A small contrastive audio-text model, trained from scratch.
Model: 15.5M parameters, mfcc input, encoder arch transformer, encoder norm layernorm, encoder activation gelu, encoder layers 8, text encoder width 320, text encoder layers 10, text encoder norm layernorm, text encoder activation gelu.
Data: trained on short read English sentences (LibriTTS-R), 26041 training examples, 22.1 epochs.
Rows from block 6 of the text encoder, named by matrix and row number. Rows with one number belong to one attention dimension. Each number is 50 + 10 x the weight over its row's rms, rounded and kept within 0 to 99. All counts start at 0. After the name is the row's rms in percent of the matrix's.
# v: attention query, key and value (stacked) (text_encoder.blocks.6.attn.qkv.weight, 960x320, the v third), inputs 0-106
# proj: attention output (text_encoder.blocks.6.attn.proj.weight, 320x320, transposed), outputs 0-106
v.1 100:64 51 69 54 49 47 40 49 73 58 74 56 37 52 46 32 37 37 55 32 26 56 45 52 35 23 38 53 64 31 56 42 55 74 41 65 65 50 65 56 40 51 45 42 59 62 39 57 47 33 57 48 52 71 29 47 41 58 25 50 33 35 39 74 54 62 35 47 59 34 40 56 36 42 34 50 35 44 36 55 54 40 54 52 43 48 54 41 62 48 54 64 46 59 60 47 45 47 40 58 45 49 65 51 41 59 57
proj.1 096:34 43 50 35 53 63 57 59 53 48 41 56 70 44 43 54 54 62 27 56 67 49 42 48 60 62 60 55 46 62 52 67 53 47 45 54 44 32 47 52 47 46 47 46 38 42 45 58 48 41 53 44 48 33 68 59 52 49 61 42 49 63 43 25 60 52 46 63 64 53 51 69 56 59 54 62 60 64 69 65 62 69 58 49 68 55 44 64 64 55 41 34 56 43 59 47 44 29 33 34 49 56 49 53 77 61 57
v.2 094:59 39 50 66 63 65 36 52 55 45 50 59 38 60 43 45 45 53 67 58 40 66 50 50 40 34 38 46 67 54 48 57 61 46 50 49 54 57 51 47 53 46 57 48 34 68 57 38 48 47 69 48 79 53 61 47 56 43 36 41 50 57 46 60 50 53 48 44 61 55 40 36 45 43 58 44 65 50 53 37 55 37 57 56 56 35 38 58 44 58 45 59 23 50 37 66 56 52 47 46 42 53 50 30 38 26 36
proj.2 096:49 57 67 50 59 49 58 58 40 74 41 32 42 57 53 35 71 64 41 40 58 37 59 57 61 42 49 33 41 40 52 47 49 45 49 34 56 45 39 48 43 49 59 56 57 20 37 38 37 52 50 50 39 32 46 55 46 63 60 62 50 38 37 45 59 56 57 49 36 63 51 57 56 65 47 56 55 50 41 64 51 64 57 34 52 71 50 60 45 36 44 45 51 58 59 48 49 45 58 60 77 66 44 61 58 55 47
v.3 098:51 71 50 33 47 42 29 48 55 60 27 39 52 39 42 52 68 42 66 51 52 39 47 36 61 34 48 53 51 43 54 54 36 38 43 47 53 34 47 40 63 54 63 59 42 33 39 45 52 39 27 43 54 44 44 43 60 51 42 58 50 54 59 49 23 50 54 56 51 37 30 56 52 42 55 51 50 13 48 60 57 66 51 46 62 41 49 56 49 57 43 34 41 45 38 42 38 55 42 56 51 49 51 43 70 60 55
proj.3 100:45 47 33 60 57 50 43 63 63 46 40 38 43 58 46 43 41 48 52 29 49 60 53 50 29 58 51 53 45 52 47 44 56 72 49 51 40 51 56 49 30 57 53 40 55 71 47 47 35 50 55 55 46 52 42 45 61 54 69 42 67 66 39 52 57 63 56 54 50 69 67 55 39 62 38 58 49 73 41 49 51 57 45 61 45 38 42 46 39 58 43 60 47 57 46 46 50 47 38 61 50 45 31 54 42 44 51
v.4 096:53 55 56 52 60 58 47 48 39 51 46 45 56 66 32 52 40 40 35 77 52 47 43 54 57 40 46 39 42 47 59 40 64 55 57 59 56 47 42 53 55 59 50 35 47 43 51 56 44 58 39 55 53 48 43 40 39 49 58 49 49 51 53 47 46 53 47 25 54 37 56 43 43 41 50 57 32 49 43 45 41 55 38 57 61 73 41 40 38 40 59 59 52 32 56 52 71 33 53 42 45 65 54 50 54 66 47
proj.4 099:46 39 43 49 38 55 44 46 41 68 51 53 39 39 74 49 38 73 62 54 46 41 47 50 56 44 40 46 60 37 61 33 53 67 42 37 55 45 45 43 61 33 46 63 50 46 43 57 52 53 76 57 66 59 38 69 50 46 57 65 63 54 56 38 60 50 43 62 52 55 48 64 43 70 51 56 59 40 46 57 55 61 43 50 48 37 45 54 48 52 46 48 37 44 54 40 61 65 48 46 69 51 55 60 41 62 28
v.5 102:32 50 58 59 41 38 52 47 57 38 51 51 40 63 62 41 39 31 34 35 51 43 59 54 58 58 65 55 50 56 44 44 47 64 44 43 47 51 58 61 62 55 53 65 58 47 40 57 49 61 60 36 54 36 46 52 22 52 62 41 47 61 59 49 46 58 42 42 60 30 55 50 37 58 61 50 47 35 42 53 56 33 54 45 45 68 53 41 53 57 54 54 61 28 62 60 51 55 58 43 38 42 58 53 56 57 47
proj.5 096:49 81 45 55 64 59 53 59 38 51 28 43 58 36 45 60 41 43 55 67 60 56 43 62 64 51 36 46 55 51 44 52 42 49 38 53 55 49 34 41 58 57 31 32 40 35 51 39 59 56 58 63 53 67 52 50 47 43 54 52 45 48 23 46 54 36 50 34 49 45 49 45 32 59 51 47 54 60 54 47 42 65 56 47 61 32 55 39 41 44 59 43 45 52 48 59 53 54 45 50 53 50 56 39 27 55 58
v.6 099:48 44 46 40 38 64 68 52 43 38 57 42 73 41 42 50 51 52 28 48 39 63 55 71 45 58 50 33 33 53 62 54 52 75 71 46 51 48 65 71 46 59 61 35 29 42 28 51 40 42 59 55 52 63 46 56 59 54 28 52 32 54 78 55 65 40 51 51 52 56 45 32 58 42 38 47 50 64 52 49 36 56 56 39 60 47 73 52 53 60 49 41 45 48 45 40 54 47 45 42 54 47 69 46 65 64 51
proj.6 100:70 49 53 52 58 40 56 59 51 59 46 49 42 63 46 53 43 40 59 53 48 42 43 33 57 62 50 57 63 44 40 42 39 51 55 31 40 43 49 37 53 30 43 42 34 61 64 46 65 37 59 44 53 36 62 49 43 63 47 55 52 43 43 37 53 52 68 41 51 43 60 59 27 44 71 40 53 27 74 39 51 51 51 45 46 54 49 56 47 40 53 50 42 42 52 54 56 59 48 54 48 41 52 50 43 46 50
v.7 094:48 41 58 56 55 56 60 60 40 54 45 55 38 48 52 43 50 52 58 50 40 56 34 48 51 63 41 72 55 43 60 44 58 46 62 59 54 41 55 58 44 26 35 29 60 55 39 51 54 36 33 56 47 33 64 51 54 41 39 58 54 45 41 51 49 41 68 52 58 56 38 53 31 56 33 57 49 55 54 36 47 51 41 41 39 55 35 63 78 42 29 39 56 50 54 72 57 48 52 63 48 39 56 61 65 57 72
proj.7 087:29 36 47 51 55 43 20 53 61 61 42 48 75 49 52 62 51 43 49 48 52 46 65 58 43 40 58 49 54 66 43 46 36 49 46 40 56 56 37 43 61 62 65 62 42 56 59 56 47 48 62 53 57 55 43 37 49 71 49 43 52 61 62 35 56 37 35 55 26 53 51 33 60 49 43 53 41 57 49 66 44 43 52 67 58 46 46 27 44 41 49 54 37 66 47 45 41 39 47 40 52 65 36 35 34 41 40
v.8 107:65 57 52 60 45 43 32 56 70 41 57 69 43 56 41 55 47 45 56 39 38 54 35 43 51 37 48 45 54 50 43 44 42 69 49 44 65 63 57 37 54 41 33 40 57 48 36 53 43 39 44 73 62 41 52 54 47 52 63 42 72 48 57 53 62 52 46 39 58 36 40 73 41 52 51 44 49 34 34 53 37 46 50 73 61 58 33 52 51 49 39 56 29 55 47 57 56 56 58 57 50 48 55 44 36 40 39
proj.8 105:39 62 55 52 55 48 54 58 51 58 57 06 47 47 56 50 51 62 55 50 45 47 40 63 54 62 32 33 45 62 49 45 59 45 34 55 40 47 59 54 52 60 58 42 54 60 56 51 38 74 63 51 46 55 50 43 48 51 56 42 21 52 43 41 65 56 58 69 45 57 53 40 50 61 55 47 46 62 41 48 52 53 56 41 41 34 45 42 47 55 41 46 53 41 51 51 39 58 49 41 55 72 50 43 44 57 57
v.9 102:55 50 52 63 57 49 67 65 59 45 60 71 31 29 51 60 58 71 49 48 47 57 59 55 87 61 45 55 56 73 47 55 63 54 50 45 51 34 37 45 33 48 41 55 60 59 48 31 62 61 45 45 36 61 51 48 53 53 52 53 59 44 41 50 59 66 49 48 40 33 58 54 37 56 54 45 41 41 46 69 59 74 60 42 29 59 67 42 43 31 56 53 64 57 49 61 70 51 60 48 44 39 42 41 62 63 45
proj.9 099:37 61 48 51 47 47 46 38 41 59 65 48 62 39 48 34 54 61 55 43 32 42 41 47 35 33 57 39 41 31 50 49 31 53 53 67 54 66 53 53 58 60 70 52 53 61 41 53 49 36 47 50 56 46 46 65 40 60 49 44 59 57 69 62 51 42 37 65 72 48 53 56 63 52 62 40 53 47 50 39 50 38 54 61 72 42 53 53 32 57 54 59 76 61 30 42 51 38 39 51 46 50 49 51 42 34 56
v.10 107:44 43 59 52 32 58 66 54 54 45 49 47 53 50 52 58 54 51 59 51 51 52 47 54 48 55 40 58 46 51 63 55 60 38 50 35 56 34 51 31 67 59 54 47 36 68 46 42 54 54 48 48 63 48 60 50 61 32 47 69 44 45 46 40 45 52 36 45 64 43 69 48 57 49 44 36 74 32 41 49 35 61 54 51 47 52 57 59 53 40 45 49 56 43 53 37 62 57 35 44 57 41 51 39 55 36 42
proj.10 099:49 68 61 50 58 38 42 65 42 48 51 59 52 48 36 47 28 31 59 57 57 43 44 52 69 51 61 46 29 44 48 44 56 58 62 67 51 65 50 57 47 43 53 45 46 48 61 48 55 39 29 30 50 51 37 53 46 45 38 42 66 53 47 60 45 39 58 47 46 47 30 58 38 27 66 56 44 48 56 46 53 48 34 40 45 41 61 61 28 49 55 57 56 66 41 68 41 42 53 45 36 51 42 50 60 46 57
v.11 103:56 46 53 42 53 44 40 65 56 50 43 65 45 67 52 52 35 55 38 46 64 44 30 56 33 51 56 42 51 55 65 39 50 61 49 70 60 72 55 63 66 48 76 49 44 55 47 48 54 51 50 57 39 75 63 64 56 58 43 40 48 49 52 55 71 56 40 44 56 51 44 58 45 49 23 42 42 44 34 43 45 38 41 51 47 58 64 29 48 59 49 69 53 58 41 45 61 61 64 46 33 69 50 55 29 29 44
proj.11 109:48 63 52 38 54 61 39 59 58 41 50 44 54 60 44 42 62 59 69 48 42 57 64 52 52 47 40 54 61 38 51 53 71 51 43 50 51 38 44 56 53 39 50 30 43 45 45 33 43 45 48 49 57 36 50 44 48 53 44 67 49 57 40 47 31 53 56 32 44 53 62 35 45 66 57 45 44 43 62 64 43 50 48 57 41 58 61 42 44 59 43 43 39 46 48 50 42 65 45 43 65 42 71 53 44 68 59
v.12 098:52 31 52 56 55 47 51 45 49 50 60 41 52 51 51 33 52 36 65 64 56 42 42 48 49 43 29 76 35 48 47 50 59 17 50 44 69 59 41 55 45 33 54 61 56 52 48 48 49 53 61 47 56 35 56 71 57 27 70 41 50 50 39 48 42 55 56 39 67 28 68 48 57 45 49 56 45 55 39 43 34 51 67 52 42 43 41 49 37 48 63 58 79 42 43 41 40 55 31 62 50 54 36 44 40 44 56
proj.12 098:45 57 47 52 69 45 48 40 49 49 51 38 42 45 31 46 58 46 43 53 42 65 58 43 58 43 58 56 43 43 51 63 67 62 52 35 49 45 46 30 48 43 54 32 41 38 56 62 57 40 55 53 39 51 74 37 40 40 40 48 51 68 55 55 36 63 62 46 38 81 35 50 39 39 45 59 31 60 49 51 72 54 45 64 65 50 42 56 54 40 51 35 45 41 48 55 45 50 54 44 55 54 47 53 57 47 37
v.13 097:47 49 58 55 50 75 67 62 35 58 46 55 48 52 56 42 63 39 49 48 76 59 48 57 39 44 47 51 50 38 57 53 30 58 57 47 43 32 77 59 55 60 55 51 51 44 53 57 53 37 40 60 40 41 48 48 55 42 47 45 64 67 34 58 62 54 36 36 56 37 61 53 34 48 51 66 33 51 50 49 60 63 56 66 51 61 49 47 53 39 64 45 54 47 48 76 53 45 52 64 48 57 56 31 38 39 37
proj.13 088:47 51 56 41 66 50 42 50 65 47 65 59 58 53 41 53 45 46 58 61 35 63 33 43 32 79 56 56 56 51 54 46 62 38 50 45 63 45 37 34 49 28 58 63 55 55 62 52 55 57 58 59 52 50 68 49 69 56 44 46 43 43 61 39 53 49 59 62 43 63 27 57 45 50 53 37 62 32 63 60 59 54 62 39 63 50 27 60 67 63 54 45 55 56 51 31 33 68 57 41 57 50 42 57 68 61 41
v.14 092:44 39 43 66 39 60 39 47 47 41 39 63 55 51 48 52 51 68 66 48 43 72 47 48 47 59 55 69 59 52 50 61 56 48 52 45 58 53 48 61 51 55 60 81 34 57 36 46 58 45 52 59 44 34 31 49 54 40 62 43 76 37 49 55 69 50 40 56 55 45 68 43 47 37 52 64 41 62 66 41 33 49 43 43 60 48 51 49 44 53 41 29 56 47 50 37 39 28 52 54 40 50 46 59 38 43 50
proj.14 093:54 41 47 53 44 60 63 48 71 67 46 50 45 42 37 44 52 46 54 64 41 44 49 50 46 45 51 48 41 50 63 49 55 42 48 35 42 51 56 33 56 57 47 47 62 51 49 47 60 58 57 54 46 44 68 35 62 47 32 43 52 34 63 40 61 48 45 59 59 40 45 49 58 52 56 47 45 22 34 73 61 53 39 66 58 56 51 48 54 40 62 57 61 49 49 26 19 63 56 41 60 62 38 63 63 67 39
v.15 096:58 49 53 64 40 70 33 64 37 44 52 49 50 35 55 36 59 61 40 23 57 53 73 60 59 38 47 42 51 59 35 36 38 63 71 51 36 83 60 60 44 52 49 50 45 36 50 58 63 47 44 56 51 75 32 58 47 52 29 37 42 41 43 47 54 49 48 42 47 57 35 59 41 46 65 41 42 41 54 45 56 53 39 66 59 42 55 45 60 58 51 59 71 56 46 44 48 55 52 40 39 47 56 43 53 38 44
proj.15 101:57 53 40 41 56 50 42 44 46 63 52 63 37 46 54 53 53 46 66 57 69 48 36 38 30 58 55 34 45 38 52 62 48 56 43 52 58 39 36 46 46 44 44 51 51 38 49 47 64 45 72 50 52 53 50 52 62 46 41 56 43 77 41 52 31 54 29 66 46 42 56 63 51 48 30 53 53 49 50 51 39 53 59 36 45 52 55 49 63 51 57 45 34 34 48 48 69 56 45 51 69 39 61 56 57 64 52