config.toml
win_length = 400
embed_dim = 256
encoder_activation = "gelu"
residual_init = "zero_last"
lr = 0.0012
one_sided = false
steps = 4500
final_lr_fraction = 0
Rows from block 2 of the audio encoder, named by matrix and row number. Rows with one number belong to one attention dimension. Each number is 128 + 24 x the weight over its row's rms, rounded and kept within 0 to 255. All counts start at 0. Numbers have three digits each.
# v: attention query, key and value (stacked) (encoder.blocks.2.attn.qkv.weight, 768x256, the v third), inputs 128-191
# proj: attention output (encoder.blocks.2.attn.proj.weight, 256x256, transposed), outputs 128-191
v.2:137106144147133122123149150113142082159101127170139139101134178120172105094128116111149086134149122114141117122106118161165100118170156136125109166144109139147150165122122121131144150144157153
proj.2:122117084120137094130057160132080132137145113108113092171108137135092118141103155110113130138124129132140146090145126100124122124124127108096145087134148120115135124136179123130134125098117123
v.3:147130122086123133098109091148106060122136157147149155087157139103139089086111145140145148152098133137148131080098136139150156095148121168129127089108139131138112115119155131117140106086150160
proj.3:104123157189113160117135174127138187107145115107107094142137134125122134119122127122129090110153140144149130104151092135094121133155105131163107144154134134143165146151116106127137167192101154
v.4:131109075124133163146176132169117127122171127128158156153095107119148117113098125132120136166153111125154128125102130143070160147139182144121157153162141096096118146139107115110123140127132116
proj.4:160142151137144114144094124079138131159123168138101102145127150160147165128177134129141141127113136130108154129163102180132119160141126091148163135117146141126177096140154128177108151136136157
v.5:113091083112163159124107126176103096100087132197095127131107157156130154099161113127126088152118148142149142129091113123137094135133135139141142118116100128114137116116133108128078116130140110
proj.5:117123151098098155121145138130141096098171116079149106097154123101091133138103151086112099165163081136139142108125136141134151122162126124147106162136162091167115138160138122151151149095139150
v.6:095129097148104108119119127134115111153134096140104139161092121116155094112108130113107121111136096123113132134150103106113164117153161133126137154118063126122130103147149167124153101117119101
proj.6:131196110087133127142159167137124130150169152176119140131147126145113143125184180130142135147075125129107126138087153157150109121119135082129204131158146136133108118109145092155080152115135171
v.7:150097205115139174123129123100090149153083087116110126122153135122095124100088135105104114091119126094129147157107157096137142152124118114123115144118137126139128091105081147085130147102067121
proj.7:133137107091100154137172136163146108122132156147158164140099071147122116143100144109127096142118113142137081112131149172147132072094156129140127130112089142162124153145158134106148141159195119
v.8:108076153148149126116162119131132114135120128104077100140138156116133147144130135075117131120111144103104078122113133100143093120107154137129159145127147122095158145122076133107116132155139119
proj.8:124146132139124121111126097117130131104139145152122082136137116116124085092060132155108119170130129119130115123117146104078156141106120127125152119142097105138128119109163133138158144077130092
v.9:150105180095113121130149201139139136088102121130119135116124095115143112124110163106134150099122135146138171139147166089145132116154108134133138120131117087128170122103150116169104104156111149
proj.9:170129093175114118139141057118101123123121150111129165153129120099139154082149101129150136107145143108148113121129096079118142127096137099132168113117091108118098162151132094114128109123137069
v.10:128142099110159113118114151152130112156098089139126147176100158179149134162121134130134131120100132123158151104137168143152104119104152160118095136123181150126104104140145135121123108099108143
proj.10:129130147157119147092105152136136128130156146166120108116150157117140093113092126164119135109149110144092095110109109131165079118148108088177142097152132119116129147100110130132169123145156099
v.11:147163182129122131126142125138090123159086163143125174093104145167164126128105108126154088132144159131147152109121133124116148115131164141139165150092117160144153112098102123152096120154100119
proj.11:153076066139112106158089130077136110113135174147143100161161111092152149099138173147104133156130125141094119123112089157147141134131099112129130106165119113147098150131177103137141176119137130
v.12:166110138139136112068166106099144088159131129143139078105123125131132124175136126125124142164143152118125087136083123125122154101123181176121134126137161172120121112120107110119109135133119101
proj.12:131129093139134138196107107104094137099146104113130154124147173118112125123109101140143107097124131131121122071107119125123113162134092120128128096115091089107104139127137134113125167157140174
v.13:119087137148162129138148154096136089132087160190133129105140126137096157122144144114129116148153127137083149120126144158142115131112125156143078127162128094132150086108112101087145121111129151
proj.13:133111136150144107160105131127109143134140134121122161156103127133114137094143131122117120106116125159186139163163152121130134132157155144131128130124114151103112135151165137175089158119127130
v.14:163147173149079083159200148111111148152133178099116143096111138124127140154156088178124143103147180159149152116149164124136170085104131134070111135123165125143104138103091129147110107143130171
proj.14:121130117147113159084105092106105163116144087123137140141165128128112123130129156119139101141100104102149100138119076118104168163143120131150118084151126110121150127167143145091147142098149122
v.15:134126130144106118129132115126125103158112161116157124097121145118129141168146154141141124093103098124102095125128165126103184094172145136152100177121156169156184147112154093121122167121121137
proj.15:110073111189139103131109131098113126102163087153128179187141140137122132127094111069120129140146135092146097103127115147134161146062103133166182113174113103116130112150118143119087123133122132
v.16:139136097155141176174167123103082087096116121137112119157122106147131148133126161129125108087103153140094078098153104165120100141120135107160125084144140118121104125090141087137114124127135113
proj.16:108068175100157143154089134093092187131173152130112160142133138164074136160081101156126126156161133107139172172149146139106149122141152150169104138108128150120135149151121119148127097134140107
v.17:108158156155090110139144129081128110173163162095105136154124166144153177118086109132119135131102163107131105116136128159128121091081127144079182111120114130101135104136112115108126131135121147
proj.17:134152134082137108119136087120142131102096131107095127154137112131123116156156114164113112099119111132144136159138122089127153131112136139113103135158115100084135092134131126107105108132143125
v.18:116115154129181118083109106131141136162144155124076125152123176145100146120153150121130142144122126120144134128114136116131135166170135116074166123121148156120139112114117168097195149094125119
proj.18:132150158086124165130110143121168153125106123152171101171133100137165118148100157136118137128073150156118126127183131127132104129111121127143085131124145126120142126134140104157132149147099119
v.19:115142130121115138111116120153151116125138122173106134067139154145078131088106131172167094116144161139132119115151155142152077098100151124171143121130114102089106088131130147146162119126107120
proj.19:159131120131108171100150162128118081112102084070131128168126153120128106175157153121103110161125108103163124134118095169130105107173094112135121124131100167156130118122136106100122107111131169
v.20:163153104098141124129127123100138187182157115097130112127135114153108114147115125116133123148133089092150131108106109126106206153161138076151123126131097136083129153165147127109145162131161126
proj.20:096084120130137156146126128140114096146110129198110143128145128100148118114118119131107138125117100099118089122077109151168085145095113129087133117151164161134146122125115177144137109126116112
v.21:098153196103097102119120140158128139145100139107150113096106117113114143149139100149117129133120138180149128120107135084176135117112093145054122156145148122150166089133147129117117115131144145
proj.21:155134108113127134120159133083127157125121165132146147168125135095142177090121122129117126124160166067131122153141153107132165113146141110157148150157095124159106181092104127131056126116135081
v.22:109088147134116123065122135126114150097135113139150153122126137123096183160131138164118110129084075132121110111099145130139131143113131114099079078134137130143188116121107123103112117127141099
proj.22:142147123124130146156154138145129139165133131140125122137122185153139075103098098049124121102126143106085128091149125171174145108145157144136128151096097127109098138140120134139146162123122139
v.23:108174111133106143116161127116109088134122156147080159143153114128137138139140068147115124121130139149128104117101140185117111116144165201120156157121110112166104121094095124120119170131139144
proj.23:142052122124157137154119155092177169144138122107152132127109140109092141152134145142131098145097147134131150164148116113114125155123119108127094114090141156085079119114166120116094117116110119
v.24:093140131135148117126131107133209137141153166125096149132138109098118125137184127151115125140155139131150168133136132104133108107144117168097161140083069126156129112115106150116115101126135144
proj.24:144147172171100069141119114128109162138133099093174104116114131093143150149121143130161155166138141135109121164150161129093150121152104080097139137150185094105121116147154080096101140136133102
v.25:182083170131114130127153148096096080111124130159131069153144146103155150105122117115106124134113107131120107126085120127116161155123122119132083101158146165121112093101153114128148171106106090
proj.25:087136084111122153128130135169116141111149150117168155101099087158121117071058118112150092119079115145146143098128089141139093080115102137098114124124107132121152167145138121127146121138127123
v.26:099123140091193128134086136195130099184137128133147090145137137113142080138099126134109130128113127114138156118155105109098176139124145122130080171108158141129156081109138113096147118136136139
proj.26:134161142166105099117148135134120124111137139106107121115126103088105131151155082089128131084146104161149100148116154115149116115095146080149178130179153121154100148160134132170132122138141108
v.27:120091165093117101127139135111161152187121161152191092099133101091124152149123109135158157067134149138088158108128157085171171154158078164163146143137125124135142117130154136131141167096116169
proj.27:123110153173120118141104114156123131137136119098100144161142148151075172123123118127109126128103106149148115139144124133152137085123113067101123125160108130138118100151104131139090104105135102
v.28:149145094134155140113134119115125098126084099115097135115102181152117105126128155111109147212153114129144133115107116141101102148181192145121135128115133110106184131098141162131120125111133158
proj.28:095128170119139149120107176125112109078116091164146141141151120111150145159154153114141140134108116127123178152108095131111138108146133142143142128159160157136146129134156092111147090112132114
v.29:115181118126154116142145124080179111134144131083098126122139116139131168122087172120145125150109134121146138184114157137170106160140145101136127114162143142103140102130182154138140120108094146
proj.29:127121150152124093130189117138135149121117133153170154137156120136098110121185097130126146116128135127124170105105105106136129148119131136126129100106106114160139142128133127130114155103172098
v.30:108146115114157114103111092156117071074103143135132089082107150108120115150124096112125137151096150115126131117150116128103174029130163144112142083135127116152078159136125112160089117136105124
proj.30:143145136151101107137123147114111156101142123108190127135120141124138114138098117161156112109208106096107110136158129126148114199099145135164097165112104080139133091123104106099139112120136141
v.31:108116173168099092118166168096157170117141144152115116166124112155125144129133162132130106111113090142168083134114122126111143179136132128130125148172122128104173142077132076100139124159150063
proj.31:146154096107156123117142145086096125156195157136149159113150129150167116106120098123117148145133147120124140134154159123177171117130129129145117152134118127148174093171151137146132131141132123
v.32:148143177175131082103108092129139143177188117157091116121135085131167075120107152152175128104128117100122110137139125129088135126154125092138157112123122135096146114187085128145155126119112162
proj.32:083123102102114104158134115124158164101117150124155115152127147123117142162104105147084103117133145108140123121122144138091138145124165103136116137102140093120146125106099145125139109147129121
v.33:121156113142108128114137152127121136116138112122113133148157147161151141112111089143109134095123134122138084102122132124117093119115113138172124123144151171111117135116139123146109132125097110
proj.33:165120097093156114139138094108114123137131127135118168111119098122117089130140109122128096131134135088097130132142109133139152125113112142153133147121119089113151113136161161103105174111174109
v.34:188131104137169126099140133131089141103100109137129144107151115130136162114169099110120124167115160123059160102095133115103172109143121097097123092134136101134153148139106129130149134133114138
proj.34:123122168132109118120105130107141133153105169124160081124119132156098144146094121113124094122118104101110098118144104144120112129089156146179131149138123131111124122129138143132141139102126082
v.35:183129151118169113108066110127122103123148108146168137103156131159133109124124151091141142176149111148104137110139093124123191112159139119108111138116114142118130130130118156118126129118143140
proj.35:086116126135106140156125141156130104128114092164135126159111157072097131160109111101143135110149090129177126086117164115137076102093098123135144094145126123180111120141115127132164126166127146
v.36:137150147115107159124160141058131180133116108166114120135154106100142135113136164128148166099165119146162150158143136137123132122114158158176129148121137120086128100151123144111141129148147142
proj.36:114118112115148086138101107124159120133109109112124179149102122145150127155177100143084170094105127122082143134101145131133118169146130131121170107108142113117144130096146155137141128078138140
v.37:123120176126124118150154134126114123175124140120166109125162135143148117157139167151141142139100110130124136125128115109149150123137145126083094159150136132161137155120162111155133098165163127
proj.37:090170101130127100123075092159130136112150101118117106140108161085145107124105090079122104104153141124152110133133112097069090163100104149094162106134159130127152096176096128108113148126129085
v.38:135126131131142096106111138135122124096138116106129119092130133123085165140169125174134104139145101160138111111131166123126118124121137082130106113131120133174169145141121112112124097157124111
proj.38:097087137141120106144157100118125149157114127119126151145102097133147103084101088061074114058107140156141126125098131102119144150097085179188114171114087152120123150131143113135105111117122125
v.39:115113119126076114134146086147100121140136118131151115128149151140174130099122156113141113111107140129115138131114064143143074155104109114146125143170149126157154105143119100131143131131113130
proj.39:120127120066183145119127112144121113110155151122125129146102124157097088137093119132096127124106073144108103084157137128147123099143157123120150157103056138119098097108135100130118072150118104
v.40:149141118127136129142139108132144092125092125123096104096151144125142141137093089085160135148142146136152133119139153093142110118156139112106088166116126134140113127141138156157135177115104136
proj.40:125116116139104126142115134160156154129076116114174160139134098114119114133148100113116142108142113109140079094089115128118093157095129139124148088122117161161129134100111122142153127100161130
v.41:112122123159178142107123091173140117169151153156175105128124129121125117178125164090092160147114129125169112125144131103126160122180128120074148123113094132156159156137114126140140119120149112
proj.41:119183120123085098109149143117156139098139125153076133142148098170170083120094109158161167123148145138098109134154150134120139095106131118167122154159132123098130094127089161125147157130090112
v.42:125105090129170138145092104089113088157112113121150119133134108166147125072145134055103128080094098173142100173156118134133139117116106156124065136134114106097147183175118094146100147159137120
proj.42:126102129093161131097143168123144150110148132134108124109099092095083104119108124107131127167149145140099144126102149145109125110100130147129127089072144124129116095140153146145107130044102141
v.43:136154111168085118152106092117125117127148093106140138088109152148141106103114105101109076165117139101089114154121104108088099140148157109156139137106131128053140131117116147109133124114165126
proj.43:141107119083105110135136162137100103138141163146125099152105133096113152131141159141137155137080157105147131142094134129118148108100125177113143136156117149179164123090164079140076115108096173
v.44:127114121151131112121145115092127110131174128211135100128147099136125136128129129127151132102137145178151125128126133150127113121109126106155103178166114167126133133085166111143097111142097115
proj.44:105162129118186112155140108127142142098138139084169119136103189154106114132117118108123157156125101094109114095080119101109141129140101126097119097119119086134138112193108131110109188107189125
v.45:154126064116128103162142103127100114161135143103121110110138156148133172157139129106100127126106143129128096092096108105097124142136135101146108197139188129109085179108116129116152175121077119
proj.45:136100147145115140130109136152106140128132084159117112130119118125141107060100110123134157122143106103124112108118143132144148151141088146143085064112124148160140136119134107144105148092168134
v.46:114186159156208077151176159126119106139136126133131108097114141122106087160126135130158076152140131162155123159140140121134150107127109107174147169142110131131098153123130109141117130127142126
proj.46:146138109128135144148088128099106134112117143169117115118133138148128114116134152123125183137151154148160127144116150159166117132161145111164118165118168143175151118158116126114148115136112159
v.47:145113128116108135085094111105140129114125090113134083081151116162116150085148168091158181141105133125138153118132130090120116121108131159103114133119147147116122155124139147133107109130124092
proj.47:097136155083115132174155119193125113129101141144184144146096115080106106130082073128104081144108106120132099096113124104122094063139134148146100086124078142126102094114115125111148139110123136